A small model that answers yes/no questions on an image's attributes, trained from scratch: fusion encoder width 256.
Rows from block 3 of the fusion encoder of a small model that answers yes/no questions on an image's attributes, named by matrix and row number. Rows with one number within an expert belong to one neuron, the router's apart. Each number is 50 + 15 x the weight over its row's rms, rounded and kept within 0 to 99. All counts start at 0. After the name is the row's rms in percent of the matrix's.
Before each expert's rows are labels from the 100 texts, of 14976, where the router gives the expert most weight on average: "tokens" is the input token at the peak. Only what is clearly more common there than usual is listed. The data: aerial photos of the United States (SatlasPretrain). In brackets: how many of the 100.
# router: router (fusion_encoder.blocks.3.mlp.router.weight, 8x256, trained with AdamW), inputs 0-63
# up: expert up (fusion_encoder.blocks.3.mlp.up, 8x128x256), inputs 0-63
# down: expert down (fusion_encoder.blocks.3.mlp.down, 8x256x128, transposed), outputs 0-63

# expert 6
tokens: "park" (82)
router.6 080:58 25 52 68 76 36 55 38 49 55 63 40 84 55 54 13 64 37 50 82 43 39 52 56 48 53 49 60 39 53 32 25 50 54 21 61 51 39 48 46 72 50 72 39 88 56 55 61 40 65 76 40 35 63 59 41 63 48 62 34 60 32 44 58
up.0 043:50 50 53 34 50 50 50 49 50 52 47 58 46 37 51 51 47 56 50 54 29 50 50 50 43 52 50 50 51 53 50 50 49 50 73 50 50 00 60 48 50 51 50 50 50 52 63 46 50 50 50 52 68 50 55 45 50 50 50 29 51 52 49 50
down.0 028:50 55 52 49 50 50 50 50 46 50 53 50 48 50 66 47 48 45 37 54 73 50 50 50 57 50 50 49 54 44 66 31 50 51 50 53 60 54 50 56 54 50 49 50 50 50 43 50 47 79 50 45 55 50 35 50 59 49 44 66 47 50 50 50
up.1 047:50 50 51 55 58 50 28 49 50 46 56 50 48 50 50 51 50 53 50 53 50 50 50 50 50 50 56 49 57 50 50 44 50 50 00 50 50 50 60 50 50 50 68 50 38 50 42 40 50 50 49 38 50 50 00 48 50 46 50 38 50 50 50 40
down.1 032:49 67 52 50 48 47 46 50 47 50 57 60 52 50 50 32 54 49 61 20 50 50 50 50 50 50 45 47 50 54 00 99 50 49 65 59 50 50 58 50 50 50 38 50 50 50 50 50 58 55 50 50 42 50 50 99 81 58 50 67 61 50 44 50
up.2 031:50 50 50 70 53 67 64 49 57 50 00 52 52 57 36 50 49 50 50 50 61 50 50 50 51 50 81 50 50 50 82 24 50 50 29 50 50 71 48 50 50 24 50 55 58 49 52 63 79 00 53 50 44 50 60 87 53 36 50 61 49 50 50 53
down.2 022:46 46 48 18 52 50 52 49 50 46 54 50 45 29 50 53 49 49 48 18 50 51 50 51 48 56 49 51 53 47 48 98 50 53 99 50 50 47 53 59 49 55 44 50 15 51 68 47 50 54 37 56 62 37 51 50 65 78 50 59 50 50 42 50
up.3 006:45 50 51 56 52 52 40 47 52 50 50 47 49 51 61 53 50 45 50 80 48 50 48 46 43 50 54 52 49 49 41 00 50 50 83 50 52 53 39 50 50 49 55 50 60 41 29 50 62 40 55 51 50 53 50 59 54 48 41 50 51 50 59 50
down.3 005:99 50 47 30 50 50 53 49 51 50 00 50 50 29 52 50 50 50 66 50 46 50 49 50 47 50 56 50 50 63 38 53 50 47 50 50 53 21 50 51 50 50 46 50 21 51 66 50 53 49 47 50 50 46 50 52 68 50 53 51 50 50 50 50
up.4 634:58 50 51 37 52 48 52 51 50 52 85 49 50 14 48 50 50 49 49 55 50 50 50 49 50 50 47 53 50 46 50 51 49 50 49 50 50 50 55 11 51 49 48 50 52 50 55 51 50 50 50 52 54 50 50 99 50 51 50 81 45 51 48 50
down.4 564:47 47 45 47 48 52 44 50 49 50 03 50 50 50 50 50 50 51 49 17 49 47 48 53 53 50 49 48 51 52 39 00 50 50 62 24 50 52 00 50 40 52 46 51 61 50 51 52 50 49 51 50 51 38 56 48 80 53 48 49 50 50 50 50
up.5 023:68 50 50 54 49 37 55 50 44 48 67 50 50 50 91 49 49 54 50 40 47 50 63 51 51 50 55 50 50 86 55 37 50 50 50 48 50 44 67 99 50 52 36 52 43 70 50 50 37 56 50 48 50 50 50 39 42 51 54 47 50 57 29 46
down.5 031:48 50 50 50 50 50 53 50 47 53 50 50 50 40 50 51 50 49 50 50 49 51 87 50 50 51 46 48 43 50 99 99 49 50 32 50 55 51 48 60 54 50 52 50 34 37 51 50 50 48 48 50 50 49 50 48 59 50 51 52 50 50 50 50
up.6 070:59 55 49 47 50 50 42 46 46 50 86 50 47 50 63 50 50 45 52 10 49 33 48 54 49 50 58 52 50 50 33 72 52 50 57 50 50 48 44 30 52 50 50 50 41 67 62 42 62 50 48 53 58 50 37 80 49 65 50 29 50 50 45 46
down.6 051:87 38 50 50 51 52 50 50 57 50 30 51 50 99 50 53 50 52 41 65 48 42 54 55 50 50 60 52 50 50 72 61 50 47 50 47 42 50 29 50 51 66 71 50 58 50 52 50 43 40 50 50 32 50 45 83 25 37 57 51 49 50 50 49
up.7 031:50 50 50 54 50 50 37 56 54 50 65 61 50 46 78 50 50 45 48 34 50 50 50 50 47 50 50 20 50 52 50 43 52 50 50 50 51 44 49 00 50 42 50 50 59 50 50 50 47 64 50 50 56 52 57 72 50 51 50 32 51 50 46 49
down.7 020:98 37 49 50 49 50 50 48 52 50 50 51 57 44 53 69 47 55 50 50 50 50 50 50 50 52 22 45 50 50 34 66 50 50 68 50 53 50 50 50 50 50 52 51 50 51 34 50 11 55 52 48 50 57 48 50 49 50 45 99 47 50 64 47
up.8 052:88 50 60 50 68 50 67 50 50 52 35 51 43 48 63 50 50 50 50 24 50 50 51 50 50 50 50 50 50 50 46 89 50 50 61 50 32 83 50 61 80 52 54 50 50 50 50 53 37 50 55 50 88 50 30 54 43 50 50 08 51 50 40 50
down.8 046:49 25 50 68 21 50 36 50 54 50 58 54 66 50 54 48 48 50 50 72 48 50 50 57 53 52 65 33 40 50 56 00 50 50 00 58 56 46 27 50 43 36 50 50 15 51 43 49 52 49 50 41 32 54 47 53 50 44 50 47 53 50 52 50
up.9 043:69 50 47 41 30 73 58 52 50 50 50 53 50 58 36 41 61 64 50 67 52 48 50 50 50 50 26 53 50 43 44 38 49 50 47 36 47 74 49 50 50 46 68 50 50 70 42 50 51 42 56 50 53 50 43 96 58 48 50 24 50 50 57 53
down.9 031:24 39 42 50 50 51 50 47 47 51 50 50 51 69 47 50 50 50 50 38 46 50 50 51 53 42 64 48 50 50 00 31 51 46 45 50 49 50 48 37 37 59 54 50 50 50 51 50 50 51 55 42 52 51 63 00 53 58 50 54 57 51 52 54
up.10 033:48 55 50 48 50 50 50 50 47 50 68 48 49 42 51 52 53 50 57 45 50 54 51 50 48 48 49 52 50 50 80 09 50 51 48 47 50 49 39 13 52 50 50 50 65 45 52 52 50 61 49 50 50 50 50 44 50 50 65 64 50 50 37 50
down.10 022:66 50 50 25 48 50 43 52 50 50 00 50 43 53 50 49 54 50 50 56 56 50 63 49 52 50 50 64 49 50 50 64 50 49 45 50 47 55 52 50 50 50 50 50 82 50 52 48 50 41 45 51 51 50 43 48 59 50 50 51 47 50 51 48
up.11 040:78 63 49 46 46 66 23 50 67 50 50 50 46 50 54 55 49 42 52 09 52 48 51 51 50 51 50 50 48 50 00 68 50 47 44 53 50 36 48 10 50 50 54 46 49 37 50 32 59 48 33 51 00 53 62 99 51 49 47 56 50 50 50 53
down.11 040:52 50 52 61 51 51 50 50 55 68 35 50 52 50 50 50 50 51 50 01 69 50 51 50 50 48 49 50 53 50 15 50 51 50 63 50 50 50 58 55 58 28 48 51 26 50 50 50 24 52 37 52 62 55 52 59 36 51 50 57 50 50 50 55

# expert 4
tokens: "park" (52); "river" (23)
router.4 079:44 29 70 59 61 35 65 47 33 69 62 44 73 60 41 18 63 57 72 79 42 59 45 60 55 42 68 59 30 61 44 36 51 63 37 70 59 47 45 35 54 53 76 37 80 55 42 48 43 54 60 48 31 56 42 41 70 26 65 40 67 28 49 59
up.0 072:46 50 52 50 50 47 50 56 50 49 50 53 56 18 44 50 46 50 58 50 50 50 47 50 53 49 53 47 50 51 77 51 50 50 99 54 50 53 59 00 40 44 48 49 65 50 50 53 50 53 57 50 50 50 55 99 44 43 50 81 49 50 64 50
down.0 078:52 50 50 42 52 50 49 49 50 50 29 50 51 00 58 49 50 50 61 03 59 55 52 50 54 50 52 52 50 50 23 33 50 50 42 36 40 70 48 99 49 50 50 50 50 46 54 53 50 52 70 58 59 50 62 30 56 55 52 70 46 50 50 49
up.1 562:50 53 53 51 48 47 51 52 49 51 50 50 51 51 50 52 51 46 50 49 48 50 50 49 58 50 50 50 48 41 47 42 51 49 49 49 53 48 54 50 54 55 49 54 48 50 47 50 49 53 50 54 51 50 23 00 50 50 51 54 50 51 46 51
down.1 535:44 46 67 58 52 50 50 49 48 50 73 48 47 99 52 44 50 50 47 99 53 50 50 50 53 48 50 49 50 49 45 11 50 50 50 40 52 52 54 35 48 46 42 50 45 51 50 50 99 46 50 50 57 49 50 43 53 56 52 50 46 50 44 50
up.2 029:74 47 50 50 50 81 75 51 50 50 50 50 67 80 58 50 50 64 62 55 55 50 50 50 63 50 52 43 50 50 39 62 12 50 42 50 50 51 43 00 50 50 53 50 50 50 52 49 50 50 59 50 53 50 55 50 50 50 41 99 50 50 90 48
down.2 022:50 50 47 23 43 50 45 52 50 50 71 50 50 62 56 50 47 51 50 55 77 50 50 50 50 50 44 53 50 50 50 57 50 47 50 50 19 50 50 50 38 50 50 50 50 50 52 50 26 68 50 50 49 50 72 05 50 50 45 68 31 50 50 57
up.3 083:40 50 47 51 51 50 54 55 37 50 46 51 50 54 48 50 50 11 54 55 42 50 50 50 51 45 43 51 50 41 50 40 46 50 55 50 77 42 49 71 50 50 50 50 50 50 51 48 54 08 50 52 50 50 41 64 50 50 51 00 52 50 36 49
down.3 134:40 50 49 50 50 50 54 50 41 48 50 50 46 39 50 50 52 50 54 55 50 50 51 50 50 51 50 54 48 51 50 57 49 51 46 50 53 50 58 53 51 39 48 50 50 46 50 50 99 51 48 50 50 50 50 77 50 51 55 55 51 50 45 50
up.4 014:91 50 55 50 53 53 50 56 50 50 89 47 52 50 69 49 50 50 75 54 43 50 50 52 48 50 46 49 50 50 39 45 50 52 69 38 51 37 50 65 56 50 50 50 00 50 57 56 46 54 50 55 41 50 50 99 57 50 50 53 48 49 05 45
down.4 019:48 43 46 49 51 54 47 48 50 50 53 52 51 59 50 50 50 52 62 61 50 50 61 36 53 48 49 50 50 50 50 49 50 51 14 52 42 50 50 50 49 48 50 50 39 54 33 50 99 51 50 50 45 66 48 89 38 31 29 45 50 50 57 61
up.5 064:42 50 46 59 42 51 50 59 49 51 32 53 60 50 56 50 49 49 63 40 50 50 38 66 50 50 47 39 50 53 77 50 49 42 61 51 52 50 54 52 51 53 50 56 50 49 50 76 39 54 50 45 39 49 39 72 50 50 52 38 56 54 52 46
down.5 064:54 51 50 49 50 50 50 48 50 50 25 50 50 45 50 50 50 52 62 58 50 59 50 46 48 50 49 50 51 50 46 50 48 49 00 50 50 48 56 56 50 41 59 48 50 51 48 44 50 52 49 50 51 59 50 57 50 28 43 48 50 50 54 50
up.6 055:48 50 53 51 51 50 50 40 50 50 50 50 50 33 47 51 51 46 46 59 49 50 50 48 47 50 50 49 48 52 00 34 49 52 35 48 42 11 46 39 82 50 50 50 64 50 55 52 23 59 50 51 50 53 51 50 47 50 50 55 50 50 57 50
down.6 036:59 38 48 47 50 51 50 27 54 50 50 50 52 34 52 47 52 54 50 34 46 51 52 52 50 50 45 49 50 49 50 41 50 50 25 50 49 50 50 50 42 34 50 50 13 51 42 50 53 45 57 52 50 54 46 60 47 48 50 52 51 50 52 51
up.7 020:50 52 42 84 49 45 40 50 50 36 50 92 52 32 55 42 50 50 46 49 45 50 50 49 56 49 55 50 50 51 49 55 48 50 50 50 53 62 34 56 52 50 44 50 50 52 50 50 00 47 56 38 50 50 50 50 50 37 50 49 50 50 73 50
down.7 019:50 21 50 54 50 50 53 48 51 50 79 52 50 57 26 48 48 53 50 52 50 50 50 50 50 50 50 50 50 32 99 23 50 49 00 43 66 50 48 50 50 50 50 50 42 50 50 50 50 52 57 50 50 50 45 50 50 50 41 55 40 50 50 50
up.8 055:22 56 48 50 55 50 50 48 23 57 72 50 44 26 58 54 50 50 50 47 28 44 82 50 33 53 28 50 51 50 99 99 50 46 64 50 48 41 63 31 48 57 51 50 10 21 50 49 49 50 32 60 52 48 49 77 49 50 62 28 50 50 01 52
down.8 067:61 62 59 77 52 52 66 51 50 48 50 50 50 14 52 50 50 50 56 33 50 47 51 50 41 52 64 52 50 56 50 61 52 54 50 44 50 48 56 65 70 50 50 50 46 44 54 50 99 48 42 54 51 45 43 68 51 50 55 51 54 50 50 49
up.9 041:50 31 37 84 49 54 50 46 62 50 66 59 70 64 50 51 35 80 34 62 42 32 68 52 64 70 98 39 43 50 55 66 50 38 50 80 50 85 73 50 50 49 54 53 46 63 40 50 43 50 74 50 00 54 50 20 50 50 36 95 50 49 95 50
down.9 056:49 47 56 57 49 38 52 50 48 50 50 44 64 55 70 44 50 41 42 55 50 50 14 50 46 50 50 50 49 50 52 53 50 55 82 49 55 51 42 30 59 61 38 50 54 50 73 50 46 52 67 55 54 50 57 30 69 99 77 66 50 50 27 50
up.10 044:49 54 51 44 50 41 48 56 49 51 31 50 52 28 50 50 53 50 66 53 43 52 29 55 50 49 40 08 49 53 56 48 50 53 61 45 71 33 45 53 54 51 19 50 38 26 30 56 66 45 51 47 37 50 56 66 51 49 50 61 50 50 46 50
down.10 042:50 65 53 50 49 50 49 48 51 46 50 49 50 00 62 50 51 50 50 41 51 53 50 51 51 51 36 49 50 61 99 50 50 50 76 50 56 50 50 50 50 54 49 51 80 50 60 51 34 52 52 50 53 50 53 45 49 50 58 50 51 50 40 47
up.11 067:54 54 44 55 50 50 50 50 33 50 50 52 50 50 51 35 48 38 73 50 46 50 52 50 51 50 49 49 50 50 39 21 48 50 50 50 50 46 48 56 51 50 50 50 49 50 52 50 28 47 50 50 50 49 50 50 50 49 50 27 50 50 50 47
down.11 056:58 31 43 50 50 49 50 50 42 50 47 50 50 60 48 50 51 51 50 50 50 50 50 50 42 50 50 48 45 49 34 50 50 50 32 50 50 48 47 45 50 50 50 50 50 50 51 50 29 34 50 50 46 51 50 50 50 50 50 52 50 50 50 50

# expert 5
tokens: "river" (47); "park" (41)
router.5 084:43 15 67 63 55 31 53 48 38 63 53 44 73 64 49 13 66 43 62 78 43 60 49 67 53 41 64 67 34 62 44 21 55 53 41 54 49 56 52 40 50 48 67 41 71 49 54 55 47 48 67 42 32 62 52 49 69 41 68 28 56 36 55 61
up.0 065:47 50 50 36 42 29 99 52 68 68 57 50 46 50 85 50 50 77 50 85 54 46 50 50 37 56 44 55 50 43 99 81 50 50 99 50 52 51 71 64 50 50 40 50 50 45 50 55 48 50 50 50 60 49 50 10 50 35 50 69 50 50 58 41
down.0 047:41 50 49 01 50 44 49 49 95 50 10 50 28 36 59 52 56 46 73 00 96 50 38 55 43 50 50 49 52 58 20 72 50 66 01 54 50 50 50 49 50 44 52 50 99 50 68 49 50 46 50 62 47 48 58 50 28 50 47 61 45 50 70 50
up.1 044:00 43 50 50 80 56 14 52 50 46 20 50 35 52 50 52 50 50 59 61 47 48 48 51 50 50 41 50 50 33 59 61 56 56 67 50 46 56 00 53 50 48 66 49 14 38 51 29 53 48 54 48 45 63 58 38 51 49 41 50 45 39 85 50
down.1 062:61 53 53 46 29 36 48 43 52 50 46 53 51 44 64 43 57 50 51 29 51 49 63 54 49 50 50 37 33 59 28 49 49 44 67 49 47 50 99 50 50 50 50 47 37 46 34 53 48 50 42 51 54 50 50 40 51 50 50 49 50 50 36 41
up.2 029:43 50 50 44 48 52 50 51 48 51 30 47 50 32 50 50 48 42 60 48 44 50 50 50 50 51 50 54 50 50 44 56 50 50 50 50 49 49 41 50 50 50 65 50 52 44 59 50 52 24 52 51 41 44 50 52 44 50 39 50 50 51 69 50
down.2 021:61 48 50 52 57 50 50 50 17 50 76 50 50 87 54 50 63 50 04 50 50 49 50 50 44 50 64 50 46 57 50 50 50 50 50 51 50 44 65 88 50 79 54 50 49 50 49 50 00 46 45 47 52 50 52 60 50 49 48 37 50 50 50 64
up.3 056:46 50 50 44 48 69 50 50 48 59 50 49 51 57 54 50 40 50 36 82 50 50 51 51 57 51 40 55 52 50 77 73 52 50 45 49 62 50 69 57 65 50 50 50 26 52 51 60 54 57 50 52 53 50 51 72 50 50 57 47 51 51 49 50
down.3 070:49 49 50 51 48 50 53 50 50 53 39 49 49 99 50 50 50 57 54 73 50 51 66 50 48 50 45 50 50 50 66 49 50 48 60 49 46 50 50 50 50 52 50 50 55 56 50 45 46 50 50 50 52 50 63 50 63 51 48 61 50 50 50 50
up.4 121:50 52 50 50 47 41 50 98 35 50 26 58 50 50 54 50 47 50 50 50 55 50 48 50 50 51 55 50 46 50 50 50 44 50 57 41 50 50 61 99 50 48 50 50 43 50 40 50 49 53 50 50 62 50 60 99 50 50 50 43 50 50 47 50
down.4 091:00 46 50 52 43 50 43 50 54 42 41 50 57 48 50 50 46 50 57 50 64 50 46 50 50 50 00 50 52 60 50 34 50 50 50 50 49 31 48 99 50 48 50 50 89 60 54 49 50 50 52 50 50 53 34 50 33 45 42 99 50 49 49 50
up.5 034:50 50 50 52 50 50 25 50 37 37 50 50 50 93 32 49 48 48 77 54 50 53 42 50 60 50 06 44 52 51 78 72 52 50 50 61 51 48 31 46 24 35 50 51 43 52 46 52 41 78 40 23 52 49 58 65 50 45 52 79 47 50 34 47
down.5 028:85 45 50 38 51 50 53 48 30 55 63 50 51 50 50 49 50 48 65 96 54 50 76 49 48 49 42 69 50 50 50 81 50 50 90 46 51 49 60 50 45 48 49 50 99 49 50 47 70 47 53 51 50 50 44 46 48 49 42 53 50 50 50 50
up.6 023:50 49 50 54 50 40 50 55 31 50 19 50 50 80 50 52 69 50 50 96 43 50 50 50 47 30 57 50 52 47 57 39 50 51 00 50 50 50 35 16 53 48 53 50 14 50 50 49 09 67 56 50 50 50 50 53 50 50 50 50 50 48 39 50
down.6 014:52 50 58 75 50 50 47 58 73 47 56 50 67 98 50 50 49 51 51 62 31 50 33 57 76 50 50 50 50 64 50 37 50 36 50 60 50 53 60 79 50 50 37 57 09 70 19 62 67 50 42 45 51 54 50 89 48 31 28 47 53 50 50 49
up.8 070:50 35 74 47 50 50 87 51 57 50 36 46 50 43 50 50 50 50 50 55 51 57 51 47 38 51 51 50 48 46 89 43 57 50 61 50 53 50 44 00 61 50 36 50 00 62 61 58 50 50 52 57 50 49 62 27 41 50 52 61 57 59 42 29
down.8 056:47 50 49 45 62 50 50 55 50 50 31 48 51 75 50 49 50 47 78 92 80 49 50 50 61 50 74 59 50 50 39 50 57 52 03 53 47 51 51 40 50 18 49 47 71 33 48 49 12 46 52 52 41 49 26 38 53 42 53 88 53 50 56 50
up.9 041:58 50 52 45 42 50 78 51 64 47 50 50 68 30 50 51 50 45 62 32 38 49 50 45 56 52 48 51 50 50 50 50 50 50 50 50 51 50 42 75 50 50 50 50 99 38 98 36 48 72 50 40 50 50 53 00 52 44 47 41 51 50 60 49
down.9 043:42 49 49 51 52 49 50 55 50 50 54 52 54 31 41 50 50 45 50 20 50 50 53 51 50 50 50 50 50 52 70 53 50 50 52 49 52 52 53 29 50 50 50 49 50 50 51 47 58 50 50 50 53 50 15 29 48 52 50 43 50 49 45 50
up.10 016:50 50 45 55 58 38 45 40 50 21 71 52 42 95 55 50 44 50 39 10 52 47 46 51 57 51 54 50 50 50 50 48 48 50 31 50 47 47 50 50 50 50 50 48 50 35 72 50 50 19 42 50 50 44 64 65 54 50 50 38 50 50 50 42
down.10 022:75 52 50 52 52 47 50 53 41 50 50 50 50 42 50 47 50 58 62 63 48 50 47 47 44 50 50 56 50 52 50 12 50 50 79 48 50 50 49 57 52 52 50 50 50 55 54 50 53 47 50 51 44 50 55 99 54 56 51 72 49 50 43 50
up.11 019:56 50 51 59 63 66 50 27 50 42 99 50 48 68 23 50 24 56 50 50 50 50 55 50 50 42 50 45 50 52 50 59 50 50 34 48 43 50 51 38 50 56 50 50 50 50 52 52 50 50 51 31 50 50 44 76 57 50 50 50 49 50 50 48
down.11 021:54 60 73 55 07 50 50 50 57 50 40 50 50 52 50 50 50 48 33 50 13 50 65 57 49 50 50 44 50 50 60 39 50 47 66 60 50 38 48 53 50 50 43 50 00 50 30 57 89 52 50 49 50 51 50 83 78 46 50 50 51 50 49 50
up.12 011:49 50 50 50 50 50 50 48 66 50 52 50 49 46 50 47 49 49 04 60 59 47 99 50 50 50 99 50 50 45 37 98 51 50 65 50 48 50 55 55 35 46 51 50 72 47 51 55 50 53 50 50 50 49 48 60 62 50 50 48 50 50 54 47
down.12 016:47 51 49 55 50 50 50 50 50 51 65 50 51 50 50 53 50 50 50 68 51 50 50 50 52 50 43 52 50 49 50 50 50 48 54 50 50 47 89 50 50 52 51 50 00 50 49 40 53 38 51 48 55 50 50 50 49 50 50 57 50 50 50 50

# expert 3
tokens: "parking lot" (56); "railway" (44)
router.3 126:79 31 53 65 65 46 49 58 44 52 48 43 59 03 54 28 42 56 56 66 52 46 30 65 60 43 65 62 40 55 29 55 45 68 45 58 56 75 54 44 28 48 62 53 60 69 33 66 34 32 42 38 27 34 62 90 66 49 43 33 55 42 52 58
up.0 043:50 78 53 50 15 54 50 42 50 50 00 52 99 50 58 58 51 53 58 74 46 56 45 48 50 50 09 50 50 53 55 50 50 50 64 47 50 50 39 55 58 50 50 50 52 32 44 50 42 50 62 50 53 53 50 80 50 38 50 50 50 50 29 47
down.0 049:50 50 46 50 35 41 50 75 51 50 50 50 50 45 53 51 56 50 56 29 50 50 54 50 50 50 58 48 51 86 50 46 50 53 50 50 50 50 50 49 41 51 52 50 48 46 51 50 50 50 49 20 50 50 34 99 47 74 52 00 49 50 58 52
up.1 019:29 50 55 52 50 50 48 51 50 47 58 50 45 56 50 51 65 41 50 51 40 49 40 61 50 44 41 55 50 56 50 92 53 50 61 46 64 50 67 64 94 47 48 50 41 35 69 31 58 39 63 50 77 50 50 50 50 50 50 50 50 50 09 40
down.1 015:50 86 50 50 50 50 50 50 48 50 52 50 50 21 48 50 50 50 14 46 50 50 50 32 50 34 47 50 51 68 62 43 53 48 62 46 50 50 65 57 55 50 50 50 16 46 51 57 77 50 96 49 60 54 50 50 40 50 47 51 50 54 41 57
up.2 051:80 50 49 44 47 22 50 62 34 62 56 50 50 59 50 57 50 64 31 43 65 50 50 50 55 40 59 50 50 48 99 37 52 54 33 48 50 50 35 44 53 62 37 61 53 50 42 48 69 58 49 54 50 50 27 50 53 63 54 30 45 50 41 55
down.2 036:50 50 48 53 80 56 63 43 50 54 58 50 50 40 47 50 41 00 34 47 34 50 77 37 47 49 57 49 56 51 10 49 50 45 49 52 48 50 46 50 99 50 82 39 50 49 50 50 36 45 52 54 28 53 80 49 52 45 50 66 51 51 50 59
up.3 036:52 24 50 48 50 70 45 50 49 50 47 50 50 52 56 51 46 55 30 62 40 50 44 49 99 65 74 45 50 60 53 65 50 51 47 53 26 55 46 35 50 44 57 43 56 50 50 50 52 50 50 50 56 50 54 50 46 50 50 50 50 50 50 46
down.3 034:54 40 50 44 72 50 50 50 45 50 41 52 50 49 47 50 49 54 37 05 48 50 50 50 00 49 39 57 50 29 48 49 43 31 14 50 50 43 50 52 50 43 50 50 50 50 50 51 22 46 42 47 50 65 57 64 50 46 50 50 50 50 52 50
up.4 051:65 54 49 67 35 30 40 50 10 50 50 48 51 40 50 50 50 50 49 69 50 63 26 49 50 50 50 38 50 50 50 50 47 50 36 50 63 50 59 49 61 53 50 50 50 49 45 57 50 45 39 67 60 40 46 50 69 50 50 44 50 50 49 50
down.4 061:45 50 71 50 51 50 48 50 50 50 65 45 50 43 50 47 50 50 50 50 50 50 44 50 48 50 39 50 50 35 43 44 50 50 64 50 50 40 50 72 48 56 50 47 00 50 68 52 50 50 50 47 47 44 51 48 45 58 51 45 44 47 14 55
up.5 059:50 51 51 46 50 47 30 50 59 50 47 50 50 50 48 48 50 51 99 50 75 46 50 49 47 50 54 58 51 53 74 50 51 52 35 55 54 49 50 50 49 50 49 48 62 41 49 59 58 50 50 47 51 50 27 55 39 50 50 55 50 47 50 49
down.5 091:50 36 50 17 52 34 50 30 50 50 50 49 50 66 48 51 44 56 13 18 30 51 50 49 58 49 47 50 49 71 51 50 49 44 52 51 47 75 52 50 49 50 53 50 50 56 50 50 48 47 50 50 49 48 47 50 56 50 52 48 51 50 50 50
up.6 041:58 45 41 50 50 48 55 59 31 50 50 62 53 50 50 50 51 69 51 74 63 48 53 50 42 50 44 52 50 50 61 26 50 50 41 46 50 44 47 10 53 50 47 50 50 38 50 48 64 49 49 70 69 49 55 52 50 65 50 78 36 50 55 53
down.6 061:47 46 51 47 50 50 47 50 50 48 40 55 50 49 62 52 49 39 39 50 44 51 48 50 50 56 89 49 47 50 00 00 50 60 42 50 50 18 50 50 50 50 57 50 57 50 47 52 48 46 32 50 50 49 48 72 35 13 57 52 50 50 54 50
up.7 049:61 35 50 44 60 36 68 49 50 50 35 55 46 46 50 46 50 50 59 69 51 45 50 47 46 57 66 50 50 56 43 56 57 50 00 47 54 24 55 48 52 57 50 43 54 39 50 49 13 24 53 57 50 47 22 18 35 50 51 51 53 49 47 49
down.7 036:28 52 53 39 49 50 51 50 50 61 50 50 59 49 70 50 50 37 50 63 73 50 50 37 53 64 50 50 50 49 51 51 50 51 59 55 58 52 43 38 46 68 64 50 50 50 50 50 62 54 46 57 84 46 43 00 61 50 40 50 58 47 50 50
up.8 091:50 50 52 44 57 28 54 53 42 59 62 50 51 50 47 44 51 51 45 60 17 58 85 43 44 50 60 50 50 54 40 32 50 49 68 51 61 51 17 99 51 55 47 51 64 39 43 51 42 48 56 49 46 53 52 69 34 50 45 46 50 48 64 50
down.8 130:50 52 39 56 47 46 32 54 73 48 50 51 52 48 54 50 54 50 74 52 49 50 45 52 74 35 50 56 50 64 50 50 50 50 48 50 80 50 62 50 47 55 53 54 38 50 51 50 09 52 53 52 50 46 52 40 50 56 50 77 50 51 38 50
up.9 028:50 63 51 52 50 51 50 50 50 67 49 29 52 42 39 50 51 49 48 63 75 41 50 51 49 45 49 46 50 51 33 50 51 50 54 50 99 50 50 50 42 52 00 55 17 68 50 50 56 50 45 37 50 50 58 64 50 92 50 68 41 50 34 52
down.9 037:18 50 34 99 43 51 49 45 51 43 50 58 44 39 55 50 50 59 50 48 50 50 50 50 51 50 52 50 39 50 63 50 50 49 61 50 50 50 52 52 46 45 50 44 52 50 50 31 59 21 51 50 46 53 50 50 52 40 47 26 50 51 62 51
up.10 012:37 75 50 40 50 52 50 64 31 50 53 51 52 47 57 50 52 55 00 32 58 56 49 53 44 50 50 47 50 46 50 47 51 49 54 43 40 50 46 45 59 52 47 50 52 43 67 65 52 54 37 53 50 50 50 62 53 50 52 37 50 66 48 50
down.10 014:54 52 50 57 64 48 29 50 42 43 59 86 41 48 51 50 42 47 58 54 50 50 03 35 52 40 00 56 50 31 60 49 50 43 47 45 50 51 50 47 07 58 64 48 53 46 50 00 56 17 50 53 36 52 51 47 50 24 50 33 50 49 59 51
up.11 060:00 50 18 68 47 45 00 71 57 50 50 52 56 50 67 50 50 51 50 00 50 49 47 63 50 53 45 50 50 51 45 52 50 50 69 53 53 50 56 53 50 48 50 50 76 59 51 50 50 50 48 50 47 50 58 24 50 51 50 55 50 50 50 47
down.11 074:50 47 66 50 53 51 69 49 50 57 33 50 50 40 50 57 47 50 50 50 49 53 46 49 50 46 64 50 63 41 50 47 50 64 61 47 50 50 42 51 38 51 50 50 54 59 50 50 42 50 50 52 50 56 52 49 48 87 49 50 50 50 58 50